Rows from block 9 of the image encoder of a small image captioner, named by matrix and row number. Rows with one number belong to one neuron. Each number is 128 + 32 x the weight over its row's rms, rounded and kept within 0 to 255. All counts start at 0. Numbers have three digits each.
After each neuron's rows are labels from the 100 images, of 14976, where the neuron reaches its highest value: "place" is the part of the image that holds the peak. Only what is clearly more common there than usual is listed. The data: regions of photos with short descriptions (Visual Genome).
# fc1: MLP up (encoder.blocks.9.mlp.fc1.weight, 480x160), inputs 0-79
# fc2: MLP down (encoder.blocks.9.mlp.fc2.weight, 160x480, transposed), outputs 0-79

fc1.459:154120157147159098119157156058093105142132143114100134174114070104107108111122143072122140137076051086098135117116144103099147126158099141163112138086128137105204135124140142149120045126101126130146131152092044205049131157100109145189150120
fc2.459:088102119174091175119103128138140165133123097110137106080128185141103156089113102150133113107106157181148146149183089125170159184103112135108148146174148095146101120146119063098098178146153097142092148159159157113170113094164144109066090147
place: middle right

fc1.389:140164140109120057170115115067167172101112164169135120112097116132091080102127121167161121111165109107128088119172137053161180142207075128104125124083165101121184127143125134154141129132114128052178115094165102159073119148104112130123115118
fc2.389:139134108153120139099169176178137151160139108118103090124134128146166194100142173103127108141090194162084124153121153204105094129079186151138138149157083113106081170062108103131111131106145172169055157084134133112196191133124151092066135146
place: top right; top left

fc1.345:069110161124188090118125126172140122165167094139103168117116122186088011141153129167118127145175145147151091127103114106121120112151089103154123188083118112092192107086127117211147151135116108117131107092165186102187159092149135137093109087
fc2.345:158143105146056106112110173056134141142103152126127164150148130089147169143110118140119146120105167087118111122102136170165103110111180139104132130150083149163081190120143117123131110121162143126133125174077093162055048183127116129173122194
place: middle right

fc1.251:132109160123079130149091150173183178124202119151125157106115132133147153159123130084156149115170143174120081144127122077109112099142101111143105130071169134127136122079078193132098109161077056078074142151138116099135089083082078081119141110
fc2.251:118167115102173128117173131112101153166120128158121087174109137095141171121084104145111123179060130086130120130077124147128157132088172173115153133122123094060124147128138086149129124104118170130150144207117093166136153127141166143100116135
place: middle right

fc1.411:104122152164112074127131129107100054092154116120128182190104129165110142105146154089113096102166147174190174137146112088111160119106120117162115090084145139131208113073166138137161097093135115097121155128095194171104129191108185146082112100
fc2.411:165144130084135152107106173154110140133168060138109066103127119107137114115124149102123156138113119123115111043125109130181094124147137110127139172172135134106090117146109112139101148144062053097193131134151104119092167060144082109143164103
place: middle right

fc1.476:136080108123177154115163108067129124078141139137143108130134147117167150085106139088134092174088114130154079147174110109152215126170167123175145151187087075153140112054061104134124133081096132088106131126107096129137124122130115146141109181
fc2.476:111132187131124103095134108130142119122150081132121153078111161157084098153118166146171125121135123141186120081147130123079045170153066156153161188091125110183181174082142145063083095093208143121139177176146095067129088146104150184112169083
place: top centre

fc1.355:126164053101149088134137092119105146158128025072159132092091160160078142168124153141150156140112121197120069128135048125149150131125112109105120081113151158112104112050153125121118050115131110158109073132163148124108124152130133149070193087
fc2.355:108117180185128138102103127149137092138137206149067156133180088102130116094136121142098116158093158061141132096114193098129126152155173121141141139164108121159164122204092121108147188143124148121134177102121134139166084093104155108128097139
place: top right; top centre

fc1.371:113085127113115111139188139123162163102077141087133153201133106153131100138189091121145126179139106104217078129152051095141069100086142141168154142196100161161167131166097110085174052150143049107098118124174105159161117153144164110120097126
fc2.371:092154151116123133105106178103147093151142121138135165181109133173105107095050174132123099141117157155113161050132164088119124103118093118164147103113077125119135119172148101090094131113092095141155176147074152057113128149168116139127128145
place: centre

fc1.186:130104079113124102128168138133117133126127146092113187125123124172146117168173098173118094163150120166154118151137135113133150088174106159145114134142135136144115100151045135147144146096126031062154097127082067152116084166062125096125086153
fc2.186:127159122108071137084160162117134111112165139075067101101159088124149103137104136093150127109144088153135123099117081119110105180123098161174150117111150150160150149156160133060135076050168162131116132179068198159179140104158116164162103139
place: top centre

fc1.460:126100104071138099144123154129143161145107097089153146097145073186133099196133158197113136109189183168163120136159151170155173111161121117149179125150148084123193117115074157179086094126104076094102149137137091164130123137099153176133089148
fc2.460:170125167130103149140110139084139120085171082113129096152118081105120150156140112152125121114157166224052184155138139164123179142132105106115116111057160164130162145150087137096120118149087150150125119153166095149074097136140124165164122142
place: top centre

fc1.258:126129094129170126097123103107137197076117075117174157152135143123112141113156184078126080101152107096110150161117059154115167149157096183162082097144165094086118169120139156202133128097103126127099152086144121123097050131107161148123117157
fc2.258:114189202088122179120115145133130085137158175108154113083091119069211136104103109161208062120115042147148164087180199074172123116096146095123133138161126141119102147110133110118160169115172105158155137121122121170100162142164159123141072078
place: top left; top centre

fc1.303:190100137085139112131065123140166151147117128128132207117134124093125149086173145146179162092154118104161073096123102131100100106123153111174165174164134154120078146131114102123189092145064128145101124114169133116098085143122055139153147116
fc2.303:110172144153102145134183083146114121113172093131101104170097099120096113235156073124133111137119140136093152155139185121198154109117128126110074116110112087098138158143099085120131146158186112090187128128104107178170173117168183114090157133
place: middle right

fc1.336:135079169108166126102140133122181120113191127157139117126132135153121170163151099190103172138133108137173123123130111135129152102100166117146157111137173157141098117173074123115146156156102123143082081087142126098116079142115142121155124047
fc2.336:111163103135071090135125141131111139109115146103087118120135132110126083086105170118130101104166132117086140147130139135086144126169127142132122148132059091113136148127157130136113094053150125123160143174113129170103178103141144133099107197
place: middle right

fc1.185:184116098128106131157170117074118130084154140147155116170107154159117116127146098173189126118113061082079076123172141157146117219082150160134113197116098176146108162115138156157146129101110131144168123120139110168102160114094117068150088126
fc2.185:112141174153094167127127134098151070112173118111153106123141137147142175129054184139116103178142152157113164128121140145189145152182055100104148088133107102188129147099127135162079079184138113061103132093106142080156094106107140207140137152
place: top left; top right

fc1.455:117128149139128113132132174154170113180143142087091147113129119167125129131161158191138078066094137186110088108204072134068172153094106166167117152131098152128111107094114117075129062169098158143137076114191117134069193106131143148124135109
fc2.455:176088161123151162169133100135138167105101155144213069123125147139113150050183102109146103130113126106112163164057155129174110145080142120116144105147131112117169068148167156140088156127100162175128101165118126080120127193171102125139111189
place: middle right

fc1.139:160106089110106070151148156160089167114113140127199089079108102166146114186116151144117152143085123135103130124173136091177120116110121141142152154156180142117107112141081116158143105176185149111153128118126123163136141143115078074091179121
fc2.139:122121167147085137092152130135127114153168114158148147150138119116189143135110108036120163089118144121131140107068185165066063130138169095131098068120128124115112100133158102140136200072101090191166163134164114142110169089105145184188129120
place: bottom centre

fc1.79:158180129141115064162172122178166115169141160129146179151096147218113132109130101082070126121106181185103117043089144190091146094144086095144147150085141189137134092136087105125152120149103148091184118122125111129078126099110159151071128126
fc2.79:096079168156169182161111154071092141095097095154102037165089138080112149109118111156197127103107119114150111195142138057165150155146159155118112134163147092103110101177117088136075161119142152112133098142113116123179110150122102095136149120
place: middle right

fc1.80:156104115087204170108139136105163153070117110116091099144135146099162180079072188157130080112130090109168085097147125122168153151128082123163152141191164142134096168098155135100113093095101059074084195131190116097109137092143119110073144195
fc2.80:160083127132120137076111116172137098139136167128089092109126168164107077108129158103125168135089107103090112126132182169072124156194167175197077106174063093162146069103085096138111081118157163130060112127149158131110120135123157093138150189
place: bottom centre; bottom left

fc1.406:134152105107118164195066111094178161134156101116134171120167093163141100135123173152160144108129085091182103128187176116118101167138126092152137184147072062095124151118083162117166092148082088098128142200081079144130087193097038168103123090
fc2.406:151130137080157134117121158144088102128130161133080091081127129099087172188086104151100093156117108213097070108131149156105147074125139182057168090092136138133147125145127138108093159135162135152145111101133146108152063064121136104155162079
place: top centre

fc1.292:096082155094134181097011140128096144187180126040128124139117116161121180160169139130099171125112133149121057059144156082158100146139117142137090166184153136123125135139114126128151141135109119093139149118122123136150092154119081135115161097
fc2.292:173121144139191073167168077140135119109133135175140100140093157135085087127137131135175112123164131113119107189079102158090148165107166144118132132103052136181164129102101117059134120175066139082176181159155103157135111076110105097159100130
place: bottom centre; bottom left

fc1.19:137117063075128185094096115127106132122140136131186107114116160155091098109161131126086168146135099131178137168191138040154182062136113140156099128097128152126123131191121126104140077110071114135124156133119107112126118093165188116107114104
fc2.19:138177144132088138115084070127121120112156126129113141094109110048129151102141066110152089118148129119087085055067135180129095134148134150132148071118104114080113135117162187189110141104161134121120114135123163122117189182087059149146148200
place: bottom right

fc1.241:152092189137154143073135125095128170113128126143169114100139106132109108117125145131170154133143173137139180112143089049176185093128102184167136178144118077119087198119147134113119114179147120148090098105087179067051127100115113092109079146
fc2.241:116192140105088099095133164145074115118162041124142112123111116102194126167113143097116107136085088101129104118114180200083125083113127121071151192162051145115160096122126140129114160077168137084138148139134154168147127138139124210133130169
place: middle right

fc1.161:111153117137133051052162129149106136131140085111147096083129163145133124089179156136172109138140160117138151128136124172099162097108106153178123153150105175102142157134121140075198092154091062145101089110125086068147186099148091114115099122
fc2.161:153116130152116149144134110110168121116130168107072186191100143124117140060107125125162100130159115088111112094118072124145136117178124149042182096102208070129145095179141142138127143166186176146153163128154142133136103154064128146148101160
place: middle right; middle left

fc1.451:177060134116133114098082109100097114156097158102094119098092122121171168109204121120136101158097157159114189155131125087152195120167155110200161105150166108145165107126143133146168084119086114092163136149153125169140100061112074135129128166
fc2.451:148136155165126094172181160221074109102140067090156127150121075116116108140134167132057104078169172158127154114084118093122092111166131140174193132146077092096150091110096152143147081138137118115108171124149093104103113147126166127083106122
place: top left

fc1.170:105102074124108104114168136109164119120134133115157142103117179154142100182127104196146071119185098148117136122150140107194127194108141179132176096053111153156199116123097072152148154126153136095163069114103049120077185126146160112103118131
fc2.170:154139085174170103121191134090137096126181080087157180152075148132138149117103166121143170144128103107119118137146089189122082106116107070127174101162099142125142144107146110138170050070158158167226165171150130106128181113083148132121132148
place: top centre

fc1.168:150139082146149123100156140167116090079100088163099158098123097144152141120095160115105108182140038137120148102119136142150148104129117091206138138121144128146113190068039094123129153138137063113153198155171110118157147089151178120106155061
fc2.168:124094090104102129149150158085123097120097140095133081133194155174105146173173077172156126127158175125164157138117099094109148110143140169143103139123125078193157079094140192133128119099125089136153135164135169116091101146101099093164095172
place: top centre

fc1.413:124146077086165129155086089097195204108141088127148159119070140110139152119173111115095153066138130142116090153099125137088180139098141120171155170167116097158130084172160123141193083109131094153083128172161135144123145155180077081104171154
fc2.413:137124157174101106080191156137073097136129124159086112193176136138110126104133140175152121176135144139114125119119130085170072127149164130106091030121128129131136157150088142097046176184125155127118139117145113117121098124138165163166143106
place: bottom left

fc1.424:181063078132170068073095109059074127077163121112100121069183127120095125145089169112145088167142134147138160114147114145172129159117095134129144121123133128050116103164116088091130104094153051133134141147112104117133175093144177085124127172
fc2.424:163180174161121180138135129175110140112158129128164133101108139140164106083175196118099124153148131094136074169082128061100172142123124141135095055165095136132147113167167101191119137133133140142150130094144144138101160168131148138117078136
place: top left

fc1.458:197109077181177130120101113155147138133118136119108084143134125113102110109132127167078127197136093185130117133083073161130117112155137137189152164136061167105138102122108162114133174135116109127162095125175166133087149153120096126109115106
fc2.458:116172190058051135118103076104120103120143100095172159134173175160163156155084117128134127124137123069137098110154146092173136138104140086119103143140133128122105155148157126131147085131146136098083115165102092103174134115139114161157126153
place: top left

fc1.402:126091138098122148120113162035119150145110124180157140166105078154109145157106157150091109149138138124158142125131113119056128103159090161125139153079129120134124132146125099125151140158111196116179173128132096133128109141175140106072119133
fc2.402:160118123142117120156136136189168092133143104081068115067073197094160163121200079148102086155133116105086147153151141137190149113149099126131116164117119110114156193116171142122091131080105076165082109135138109126112171132122144166161107140
place: middle right

fc1.204:151137126110152133117094164085162122095114151126130150137147228077101150174088211130123062133124107141166099139112147164165149174109152161155171104110164146159111126142150124137138132110162041081142108112131156118122079154130184093109141130
fc2.204:125089097172139141101128136135103078105152111147144105118076179126119132045147127162141159151148122161083163124139164076111176180173108191075110157141152115080143161059180135150075117181141071101074147117127120127165137069100119092098148088
place: top centre

fc1.188:142146075098059145111122129116146144137160100142127130111119161162148093173119148165104128145112106122136107117154109119178193089123100157137077147154198165201087140182168088131101165101095099079142143147093125078104167136106050195104119119
fc2.188:105119182139189111140134116143086125096142152106099135123114099079108166124139120066140105138137124139124120123082185085093108145157126122151160102156036124072160135068060152072177109139128174196141118132111093163153087124128197097165139139
place: top centre

fc1.124:141121150142134184072136038105111128170139132132111101179119097063181146078064124088085131063078088115148114131151128136149108158170091149183141129110142145106131100146107098113168124105071182099158160084122115200121145114062149079136128193
fc2.124:125095117095096079157100144167177113117129151116135131088153146142079111155174086209178124208177160115103152129132151113094157132088147136094105129140125101128143121091141189110171112145171064144065128149124132066144138164156138173139144081
place: top centre

fc1.295:165078147130198120101098110101107147161127081154116122108122126149112117165207121114114155091118191115144152134138120140145175100122152134167077141171135125065094095091137157147189131108159154114107089158091165059073097133146144111104097112
fc2.295:146186132134055125123155138167133135107095137152143142128119162117159077134097072163176087077153082109156081141127122109101127139162162111144171078126081211142147127145130098144137123184100091141124108133136119139089137111107139138112092082
place: top left

fc1.67:115133124150135114149133128160113181152220165104178137119130037181159157124187177172178133147120098148112059168119139097132150130155139140101112181168077116161150129076102153101173071166117168079155102146158115094138136148100087132071094117
fc2.67:121128151133129117135151108105114116109133104134142161086133159125135169116095087078060127122089172097114120104082175173144096073145110121133111107113189190090100082163159146175104175073098075149120130117093111192096085075172154096177138099
place: top right

fc1.30:150166112129157066102098150101095158177179143100123108171173169143134124140129100132183088136128129132098091120091082089181087161138098093131092195118117135201157135123176169126119091099126100083093085074130098170082076166101144167148192137
fc2.30:183122077187127099146153156086125133115090146096171115097128147200117174119161118109148121132098175088129114150085193155152176125071126100102152161110148134140123056178148081134097107092157098131132123092088085073158143191106158108112141096
place: bottom left; bottom right

fc1.123:136158149143138090141189109116097158140137125148179185134138053081129115140151134167149147077145081113121108106122160128124064170135124107163119142163084154106078113104093142149164143118134129145159077083137140058146177094128139097147061070
fc2.123:130099123117121104112102084160161133080082145119168134100121183168134102079128128136141130174094118105171117105066082109202163103115131153119127111131125096122136140102114173114083139100075146069158108181149191164122106136129036112072164148
place: middle left

fc1.23:157170057153090137107130128105103120130068101106163130157111093178155123102194128124170112090130145143078134113148121138217135126165110124164126161129135117150201168155135107094127110159089069119120157122138081111164120126124066116123092165
fc2.23:130068171133134151100117134113138150147133114155107137144108174133057092114124146146149113090122140148142152049122140101207167117085061170132160139167109114112094159099107167112155149136133116185077112140141114060184117159143128134147127131
place: bottom centre

fc1.359:136089099211096134143134146128149167153186093174145130127121116120127101166115159137129149198112162107129159062179136098163181139116099104125109164164109103053082105162120091104136140168078081106145126144106126101172066120148132091131106145
fc2.359:107096142078145132109146184101128080158118137075172139146166118116091145101111044130151116087137124127087114185058129151100099114143184083117100122101142108157125131063151132135129136186147122126122132100127116082122184105101170157155075080
place: top right

fc1.343:150072106113137066070093144083141101120157122123130104119118087126149138139109135146191179186113139132090052157119151079142078119129097145226132162143138137090084081104135074129153145095096131115151114082093120073071096154114143148110168142
fc2.343:137169152124104129098160089179136189129089147134106138113140165142123119151171121128083058091081128159112200120149130149077171158135135086095138145095150112133150168135099159066098113103129169124086115132149096174185136107111107071117109158
place: bottom left

fc1.181:213105120099119125117134130153191038089154142111139104118158138189103060168163126124079136109096118100143168104026112130119115089142113131119114130185113101157104085187159112102145090101131100163131128152132110100155112116147176093121107135
fc2.181:069154122106122160130114143090062161186101122126148160170106107078119178117122143121180122098176083137144079145237190147129146170113139120093123114107145098082084186082113074163146171149072144122152166094121154175075132121095117143114146136
place: bottom right; bottom left

fc1.366:148117125113204131147102109135156160128124102073085102178099124135103160091175206172137121143084152101154099066148150079143173153127176141065161091121128126152128211102104173163149143136141141093171141111149121150124145150136149127080112068
fc2.366:142109131193153112123205148129110139149192176118119084170090142130135104081101105040163134114137153172145067107135130151173091126117096197095056113159130148143147093101145034134182108140089137134133142096134141124103137097187124093113156113
place: top centre

fc1.312:156116081080142106133131167167152146085116136083172104166162114155119143149125103103137134084158173160071102102130205117102127150136094165222154158140095028172157151142120182103115114216119088126216153055130145178096142129113183074128149086
fc2.312:065098128167112162137127097132139112199097126162075087109189104143143146136129147167137108161105078140189113140061049091096110105118153123092151128141147185172069141106153116181140135078157129051116111157098147098123138102137079143133133127
place: bottom centre

fc1.88:107153164099157109089186161180066105112104107164094121141143118183145204079115155167139108111063130173159133120101096132136113090106092047178132117090092136122120180101047115113144111081140155110157121094157152109106118094084132132084116177
fc2.88:143105117152118157125111077056181097126204111094168115089167141161080121192190111169130149119184139143145152127086160062131193125160203139167174128151127160161129084159181109158128080103165133128155160162073122129176135148136062087092152094
place: bottom left

fc1.201:153126100161125079100173088078112142083118125169132135137156108195170129136112104101189160191115174139099142145112124136210156120175139158146100172175103111151167113120097144131081170095109072147121088127102159189084171158113046110144128118
fc2.201:172171150111088108133116157104116163125147133094133121102162110113107106124150222072093063087119138105137097140139134080116124245121112138100156176145136198124087180108134177137101111162132137136157127114116143048170061082115175106145139155
place: top centre; top right

fc1.49:144097100154140161103134118158124092147132110117131142084130122132055073164096183168169086163076153068124127188171100103129188165086080114167133157111120144130127083191110031134126134122138094177126153100172135125121112137115130105173119109
fc2.49:137143168064070082116130097106111111169187151170169097135115150085171096135111110078138132119162124187107125098071186169105066087139165171119096092089085142153137210089127143179145123105150152111149067108104126112060162152114112126193154150
place: top left

fc1.91:185115126116110116118143136152101139129113106096216127040087102166094082168127137191094128105162103110134139119194138091134175091202132080106137192171183146154102140102133094143180121200130141102164098142122111149150083185116141111125153079
fc2.91:093124099137050168149075138083118161114162154133103118182183145123151193182119129105132120106037158208091143157099141184145142089135149148136131116052123117153124114110131203140080102078130094132082160142151116181090163059124118157198094184
place: top centre; top right

fc1.68:107088078078170146126111167117167176114108082117110145199160153103145166106110150163131090123112154073183133140137186127096141109134169087141152143170163131146204099093105197102121139121088057079108114142070099130095151134156166113114085091
fc2.68:122160120080083123162155096129109107165126159144109144136112038179123133142143170107107091122130156121129137156104124158126163129164146156176107172149134194095050097065129095109097107158193159140141164134189099129150115104144133153121153085
place: bottom centre; bottom right

fc1.218:103048095167121079166081141115113103136164153207115090109152111076107126123150157142163123108126204154164174101103051126143153125135120175170106152072170158154169093145049080140141130133147169130134108107125158183145106144111069091103135064
fc2.218:156167163099099154105165096157101179166116131083144178162102130147140104137126117095101133135105116068141105168153187102130119144152136085097081129186076081114092166141204199106110104134125104127139126153135188053146132088154182198170118176
place: middle right; middle left

fc1.433:150130081109139139188131153084133179121103144145133163181117117163141158160146185105197077124128137111188113111146146147151108095101122153130169130168092112160142092186092147066161125126118097107130128095135071105149063131111155094134109114
fc2.433:068100123147112130075113125147202193103128147134056101109140153129119104167149136170167130082110136151118127080196121147151108121170085123130123130143102101148135122125136083116099076120159093145134138115137135110169139100121145105081162112
place: bottom centre

fc1.151:172147074071168054116118096113128131092100054104110110137102133167098118130137141086137145102117128127100105148177184154117168083108086138141145128175159162154124207074120119148174133187117094105151147095123174143160125127155080126127145152
fc2.151:156065157146159181170120097137122132141163161095162190083088130126153127129138147063113151143101168151119104079113086115128143066111107202093126136123104189158192245127115160102103113092139130087163141158128086180145098163142154115118140098
place: top left

fc1.130:122139134015110107112127129127079150126158123144154139163174132147145163112104149138202075108121074126166069162093120120196094140086140112112147198114176138169153162108137155088112143151060133094134100091129106097073204111177117139064140163
fc2.130:151135127186177160137144170152109113107062137165089143078120125143142091191155146158113167129108130111144155057095179058146167130102157104114100063117136140163113108155072155169116169127165114128121147146074115202176058083112105118102133118
place: bottom left; bottom centre

fc1.115:165096064192154152045119154105172112151132161089127156179128080110184170152143144162079163125102100121062164095184161119115146139151111140180118068086117088078097137107137158121135136155107166159174168061093236117087089100092112122129117116
fc2.115:083146161105131122177138174163143151170160144141124123154183166090101120125048133097141075126168171108150077136137083107066072148128189143065134144156144168141130115118162082111146080121150038127077123155150022159147150156149125159173173102
place: bottom centre

fc1.47:190072168063156135107166117162148077126092119155101118126192098147142129163182117131131171095135090109163163104118114157177118110159127114147079113115153143121111087118108083138124134130180103150139087164081106140032112117119143119089111071
fc2.47:091110150174090074091085151092096088120188142137143099099067118166142114114111098168106102138144145139105085197120124118082103130124141154108139145125084043155167176139127123114128156111079158160125175089212156123146140078113135124132146161
place: bottom right; bottom left

fc1.307:123106108133138136094185102097082169149145125109121186164099145191181093126211169156124142128111099126095108148152078123204154099155144111123144106149094109088165082078172107102134072143122081103068141124113129208127157153111139110114139157
fc2.307:186110148136106131109089150150138165113137118141132108165151135081108152140075128146126055108087112170148111103158142100053142132090127178142085150103143157162081127172129127122096122083167086135129130137140096102118086104178164168136161062
place: top centre

fc1.177:227118085097115123149138123148091105102167180166110097114153148184104130132139128132118149132188120087127149144141082110168134126117112064111157109137066172153128095071081104156111110123152150119134149109188140064117117144133175131128119127
fc2.177:058123130143180119112112161124162108138123072098162138184059086050185156090117080121159110102119090121122126094112198122180127123127184088123111129141174139156156103123151129188108121123116140135146152122075077197119127091087125146155113082
place: bottom centre

fc1.332:126117124146127060116113123100149108103122172130112133217169106185126116150120139107120159127121121163151121124074095174111131143136154148111161156134131147095145103136091143075144100145185069110093183056157109162170213149110163105121184155
fc2.332:177132139162138175113110148137076126111138097104163125096081109107148075148117178184100143124165084171118084137155149075162118107141187083125112124119119145132116179110161090143132143072056183131075105153105149052054096079110078135124162116
place: middle left

fc1.0:123083174136153090157195105170124154099118161071118086157152219121091208109162145161110125046132116074117112154143125101175097138118153128158121151144132119153151160137142107148122072115123083136186100086113121167110126125166153153163141098
fc2.0:120128148111138120133177144164079129095108146143169088116186085171155120093136098160119091130066130094123127140084121181129148180085120123122152169126119235093166103155117127178095137157058161136086135144146155068152146120156097076059173139
place: bottom left

fc1.400:116133099114154171095113124134139196155157149121162115144131153164129136038125156190140095161097125084116094162146161139149058081171127131142098130119055190114128137147127109104127129183111173114080082112103089197089140190094110141115146049
fc2.400:096111118128123125178156139180113044103093112100122146104131129160132145177157119029134113066140125179165128099095109105117143116058159142141080095104143092111109147148151162152168104113137109107158140169157138087174172133128131112113126187
place: middle left