A small image captioner, trained from scratch.
Model: encoder norm layernorm_no_bias, encoder patch size [8, 8], decoder width 320, decoder layers 7, decoder norm rmsnorm.
Training: muon at rate 0.0054, 3500 steps, batches of 64.
Rows from block 6 of the image encoder, named by matrix and row number. Rows with one number belong to one neuron. Each number is 200 + 30 x the weight over its row's rms, rounded and kept within 0 to 999. All counts start at 0. After the name is the row's rms in percent of the matrix's.
# fc1: MLP up (encoder.blocks.6.mlp.fc1.weight, 480x160), inputs 0-79
# fc2: MLP down (encoder.blocks.6.mlp.fc2.weight, 160x480, transposed), outputs 0-79
fc1.211,078,198,199,193,162,190,143,192,204,226,200,198,226,249,215,250,253,174,200,219,241,206,188,174,157,201,208,200,259,214,162,238,182,258,237,185,218,180,210,112,191,236,236,194,134,256,242,143,177,205,163,223,203,164,222,186,230,183,204,196,266,183,173,208,208,181,239,157,208,217,218,192,127,211,170,186,190,204,210,178,195
fc1.212,110,197,168,169,202,152,162,178,242,200,159,206,197,222,208,141,226,223,257,224,250,216,213,191,243,231,224,225,239,226,225,204,226,183,201,194,160,206,208,183,187,221,191,235,174,211,198,185,149,217,172,219,179,275,195,267,160,194,226,189,254,150,224,144,193,265,198,233,170,206,171,160,190,184,240,180,223,223,170,205,201
fc1.213,093,248,162,179,213,236,204,205,203,111,199,169,187,139,225,155,205,168,230,206,167,224,207,236,182,208,254,188,205,186,174,198,204,179,167,228,246,146,180,200,175,175,178,222,202,200,238,205,195,210,199,212,234,195,194,240,192,223,144,200,180,191,198,185,218,237,170,181,151,220,194,230,156,205,171,169,175,216,252,196,199
fc1.214,111,229,154,208,229,193,214,178,224,193,205,232,216,189,201,251,267,194,228,203,238,210,222,217,188,172,164,228,187,188,230,225,194,148,211,175,166,175,253,203,217,151,167,177,180,200,218,233,237,173,172,230,211,155,165,217,169,231,215,164,229,238,203,198,195,176,122,179,218,229,194,232,147,213,191,170,224,230,193,176,205
fc1.215,088,217,225,191,194,125,192,264,211,235,272,217,160,116,178,145,159,215,173,181,166,197,286,185,201,198,228,181,196,230,150,234,187,241,169,252,196,189,200,193,196,232,217,235,216,240,168,137,168,223,217,192,161,184,191,179,192,210,175,181,212,125,166,187,164,168,192,155,221,230,209,205,250,224,206,214,217,202,214,197,216
fc1.216,105,194,203,202,163,200,183,178,173,198,219,168,196,218,258,254,217,171,220,165,221,225,222,268,190,190,239,184,168,183,106,197,232,239,213,188,224,195,227,194,208,194,188,184,199,217,212,240,225,142,178,200,200,220,184,238,180,172,224,201,171,287,188,173,194,216,205,176,160,224,190,148,234,195,203,241,197,160,240,189,182
fc1.217,078,136,243,244,195,212,211,258,193,213,165,244,207,160,228,161,185,203,219,171,185,209,209,261,219,226,186,172,192,216,186,239,201,203,183,228,235,177,188,248,132,207,209,160,258,210,192,256,232,211,231,161,217,202,190,191,219,195,190,206,254,217,237,247,139,221,217,189,195,191,188,162,213,224,191,184,183,199,182,143,142
fc1.218,112,179,225,193,239,200,187,177,224,199,202,204,205,233,221,192,191,180,183,177,219,187,222,243,277,220,269,208,189,166,229,170,239,207,179,124,238,204,187,208,215,198,221,215,200,168,214,214,142,201,182,199,195,246,191,234,213,175,147,202,193,150,170,167,210,260,205,199,186,239,191,221,264,182,222,230,183,183,183,233,124
fc1.219,104,199,232,152,199,225,208,188,225,162,182,260,193,139,205,158,194,158,201,216,219,228,218,251,216,209,187,179,196,200,208,205,194,238,182,226,236,185,179,246,189,172,257,181,241,221,222,194,195,201,270,245,145,145,251,191,169,214,213,216,197,193,183,222,161,192,161,179,199,203,210,232,159,214,189,151,199,217,205,230,161
fc2.211,066,203,180,181,198,204,269,241,193,165,197,217,217,196,212,187,205,183,171,167,211,190,239,170,203,183,171,259,151,194,212,153,216,176,217,201,181,150,214,214,206,207,204,175,237,214,195,204,203,188,182,200,225,280,194,186,208,150,219,210,207,209,226,211,228,222,186,147,238,169,171,222,193,193,228,126,228,176,237,200,166
fc2.212,112,216,158,167,221,223,212,183,196,225,208,128,199,168,242,196,191,161,215,160,215,262,184,194,177,193,186,195,169,203,196,214,183,229,164,208,170,238,182,217,216,229,221,180,180,195,184,212,174,277,184,176,150,243,216,206,193,211,242,175,172,232,220,176,224,230,150,241,157,213,193,248,248,202,135,190,151,181,152,158,244
fc2.213,087,204,244,150,239,183,255,196,196,297,189,180,152,211,197,181,210,190,115,137,167,211,206,226,187,159,148,186,214,197,211,217,228,172,224,197,186,232,187,227,222,222,259,220,195,175,193,208,197,236,207,168,202,179,209,202,208,215,244,183,215,214,214,155,193,234,209,181,245,179,173,199,228,166,133,243,176,191,256,207,236
fc2.214,103,182,227,178,188,161,245,186,134,240,190,194,145,159,203,137,178,212,211,216,178,207,186,162,194,225,137,218,286,224,185,151,225,243,235,146,250,266,229,198,202,220,188,194,236,151,160,188,192,213,195,133,160,229,199,237,223,171,219,200,178,164,200,209,225,225,253,226,181,183,167,193,214,227,162,211,169,194,229,189,198
fc2.215,075,154,157,176,199,240,216,165,184,138,164,202,220,232,199,184,229,194,206,237,222,201,158,198,232,225,196,229,216,191,218,213,152,192,216,165,163,200,223,246,158,183,182,206,178,182,237,236,200,189,187,194,231,225,186,240,200,202,194,245,191,250,217,238,210,242,233,215,158,200,188,182,189,125,199,165,177,192,196,198,198
fc2.216,109,140,228,132,232,217,185,193,208,223,226,210,168,236,226,170,197,230,180,193,169,216,167,212,184,212,167,225,237,193,245,231,193,178,141,125,144,204,245,235,183,216,179,209,170,222,212,231,205,245,165,160,232,169,215,220,207,212,196,186,237,236,216,247,195,156,183,167,194,233,177,165,164,230,206,118,236,228,187,190,201
fc2.217,076,274,188,157,187,208,166,193,182,222,172,224,204,186,142,218,186,207,207,209,234,213,131,152,181,188,200,229,201,236,230,194,144,221,153,170,162,184,230,181,264,168,171,201,180,202,221,179,192,181,180,225,197,177,188,180,142,159,228,229,151,226,198,222,194,185,200,185,250,211,222,219,182,138,211,178,233,175,210,266,277
fc2.218,117,214,213,212,146,167,159,187,177,243,159,215,174,163,225,129,219,154,250,178,202,240,164,163,208,209,208,210,234,271,214,183,189,245,198,210,193,255,158,217,213,225,241,208,187,229,219,240,218,198,175,152,139,237,251,167,211,189,227,134,178,252,186,217,184,213,198,154,157,174,189,158,196,216,178,175,193,223,235,156,218
fc2.219,111,226,203,192,171,183,224,225,191,194,199,219,206,201,194,251,275,156,221,232,142,151,222,187,248,177,221,185,219,190,171,220,169,156,205,193,208,205,196,162,215,222,157,252,158,210,219,257,217,270,181,243,168,199,146,226,171,194,195,186,195,181,269,184,237,208,227,199,195,207,223,145,246,233,155,226,185,190,181,190,181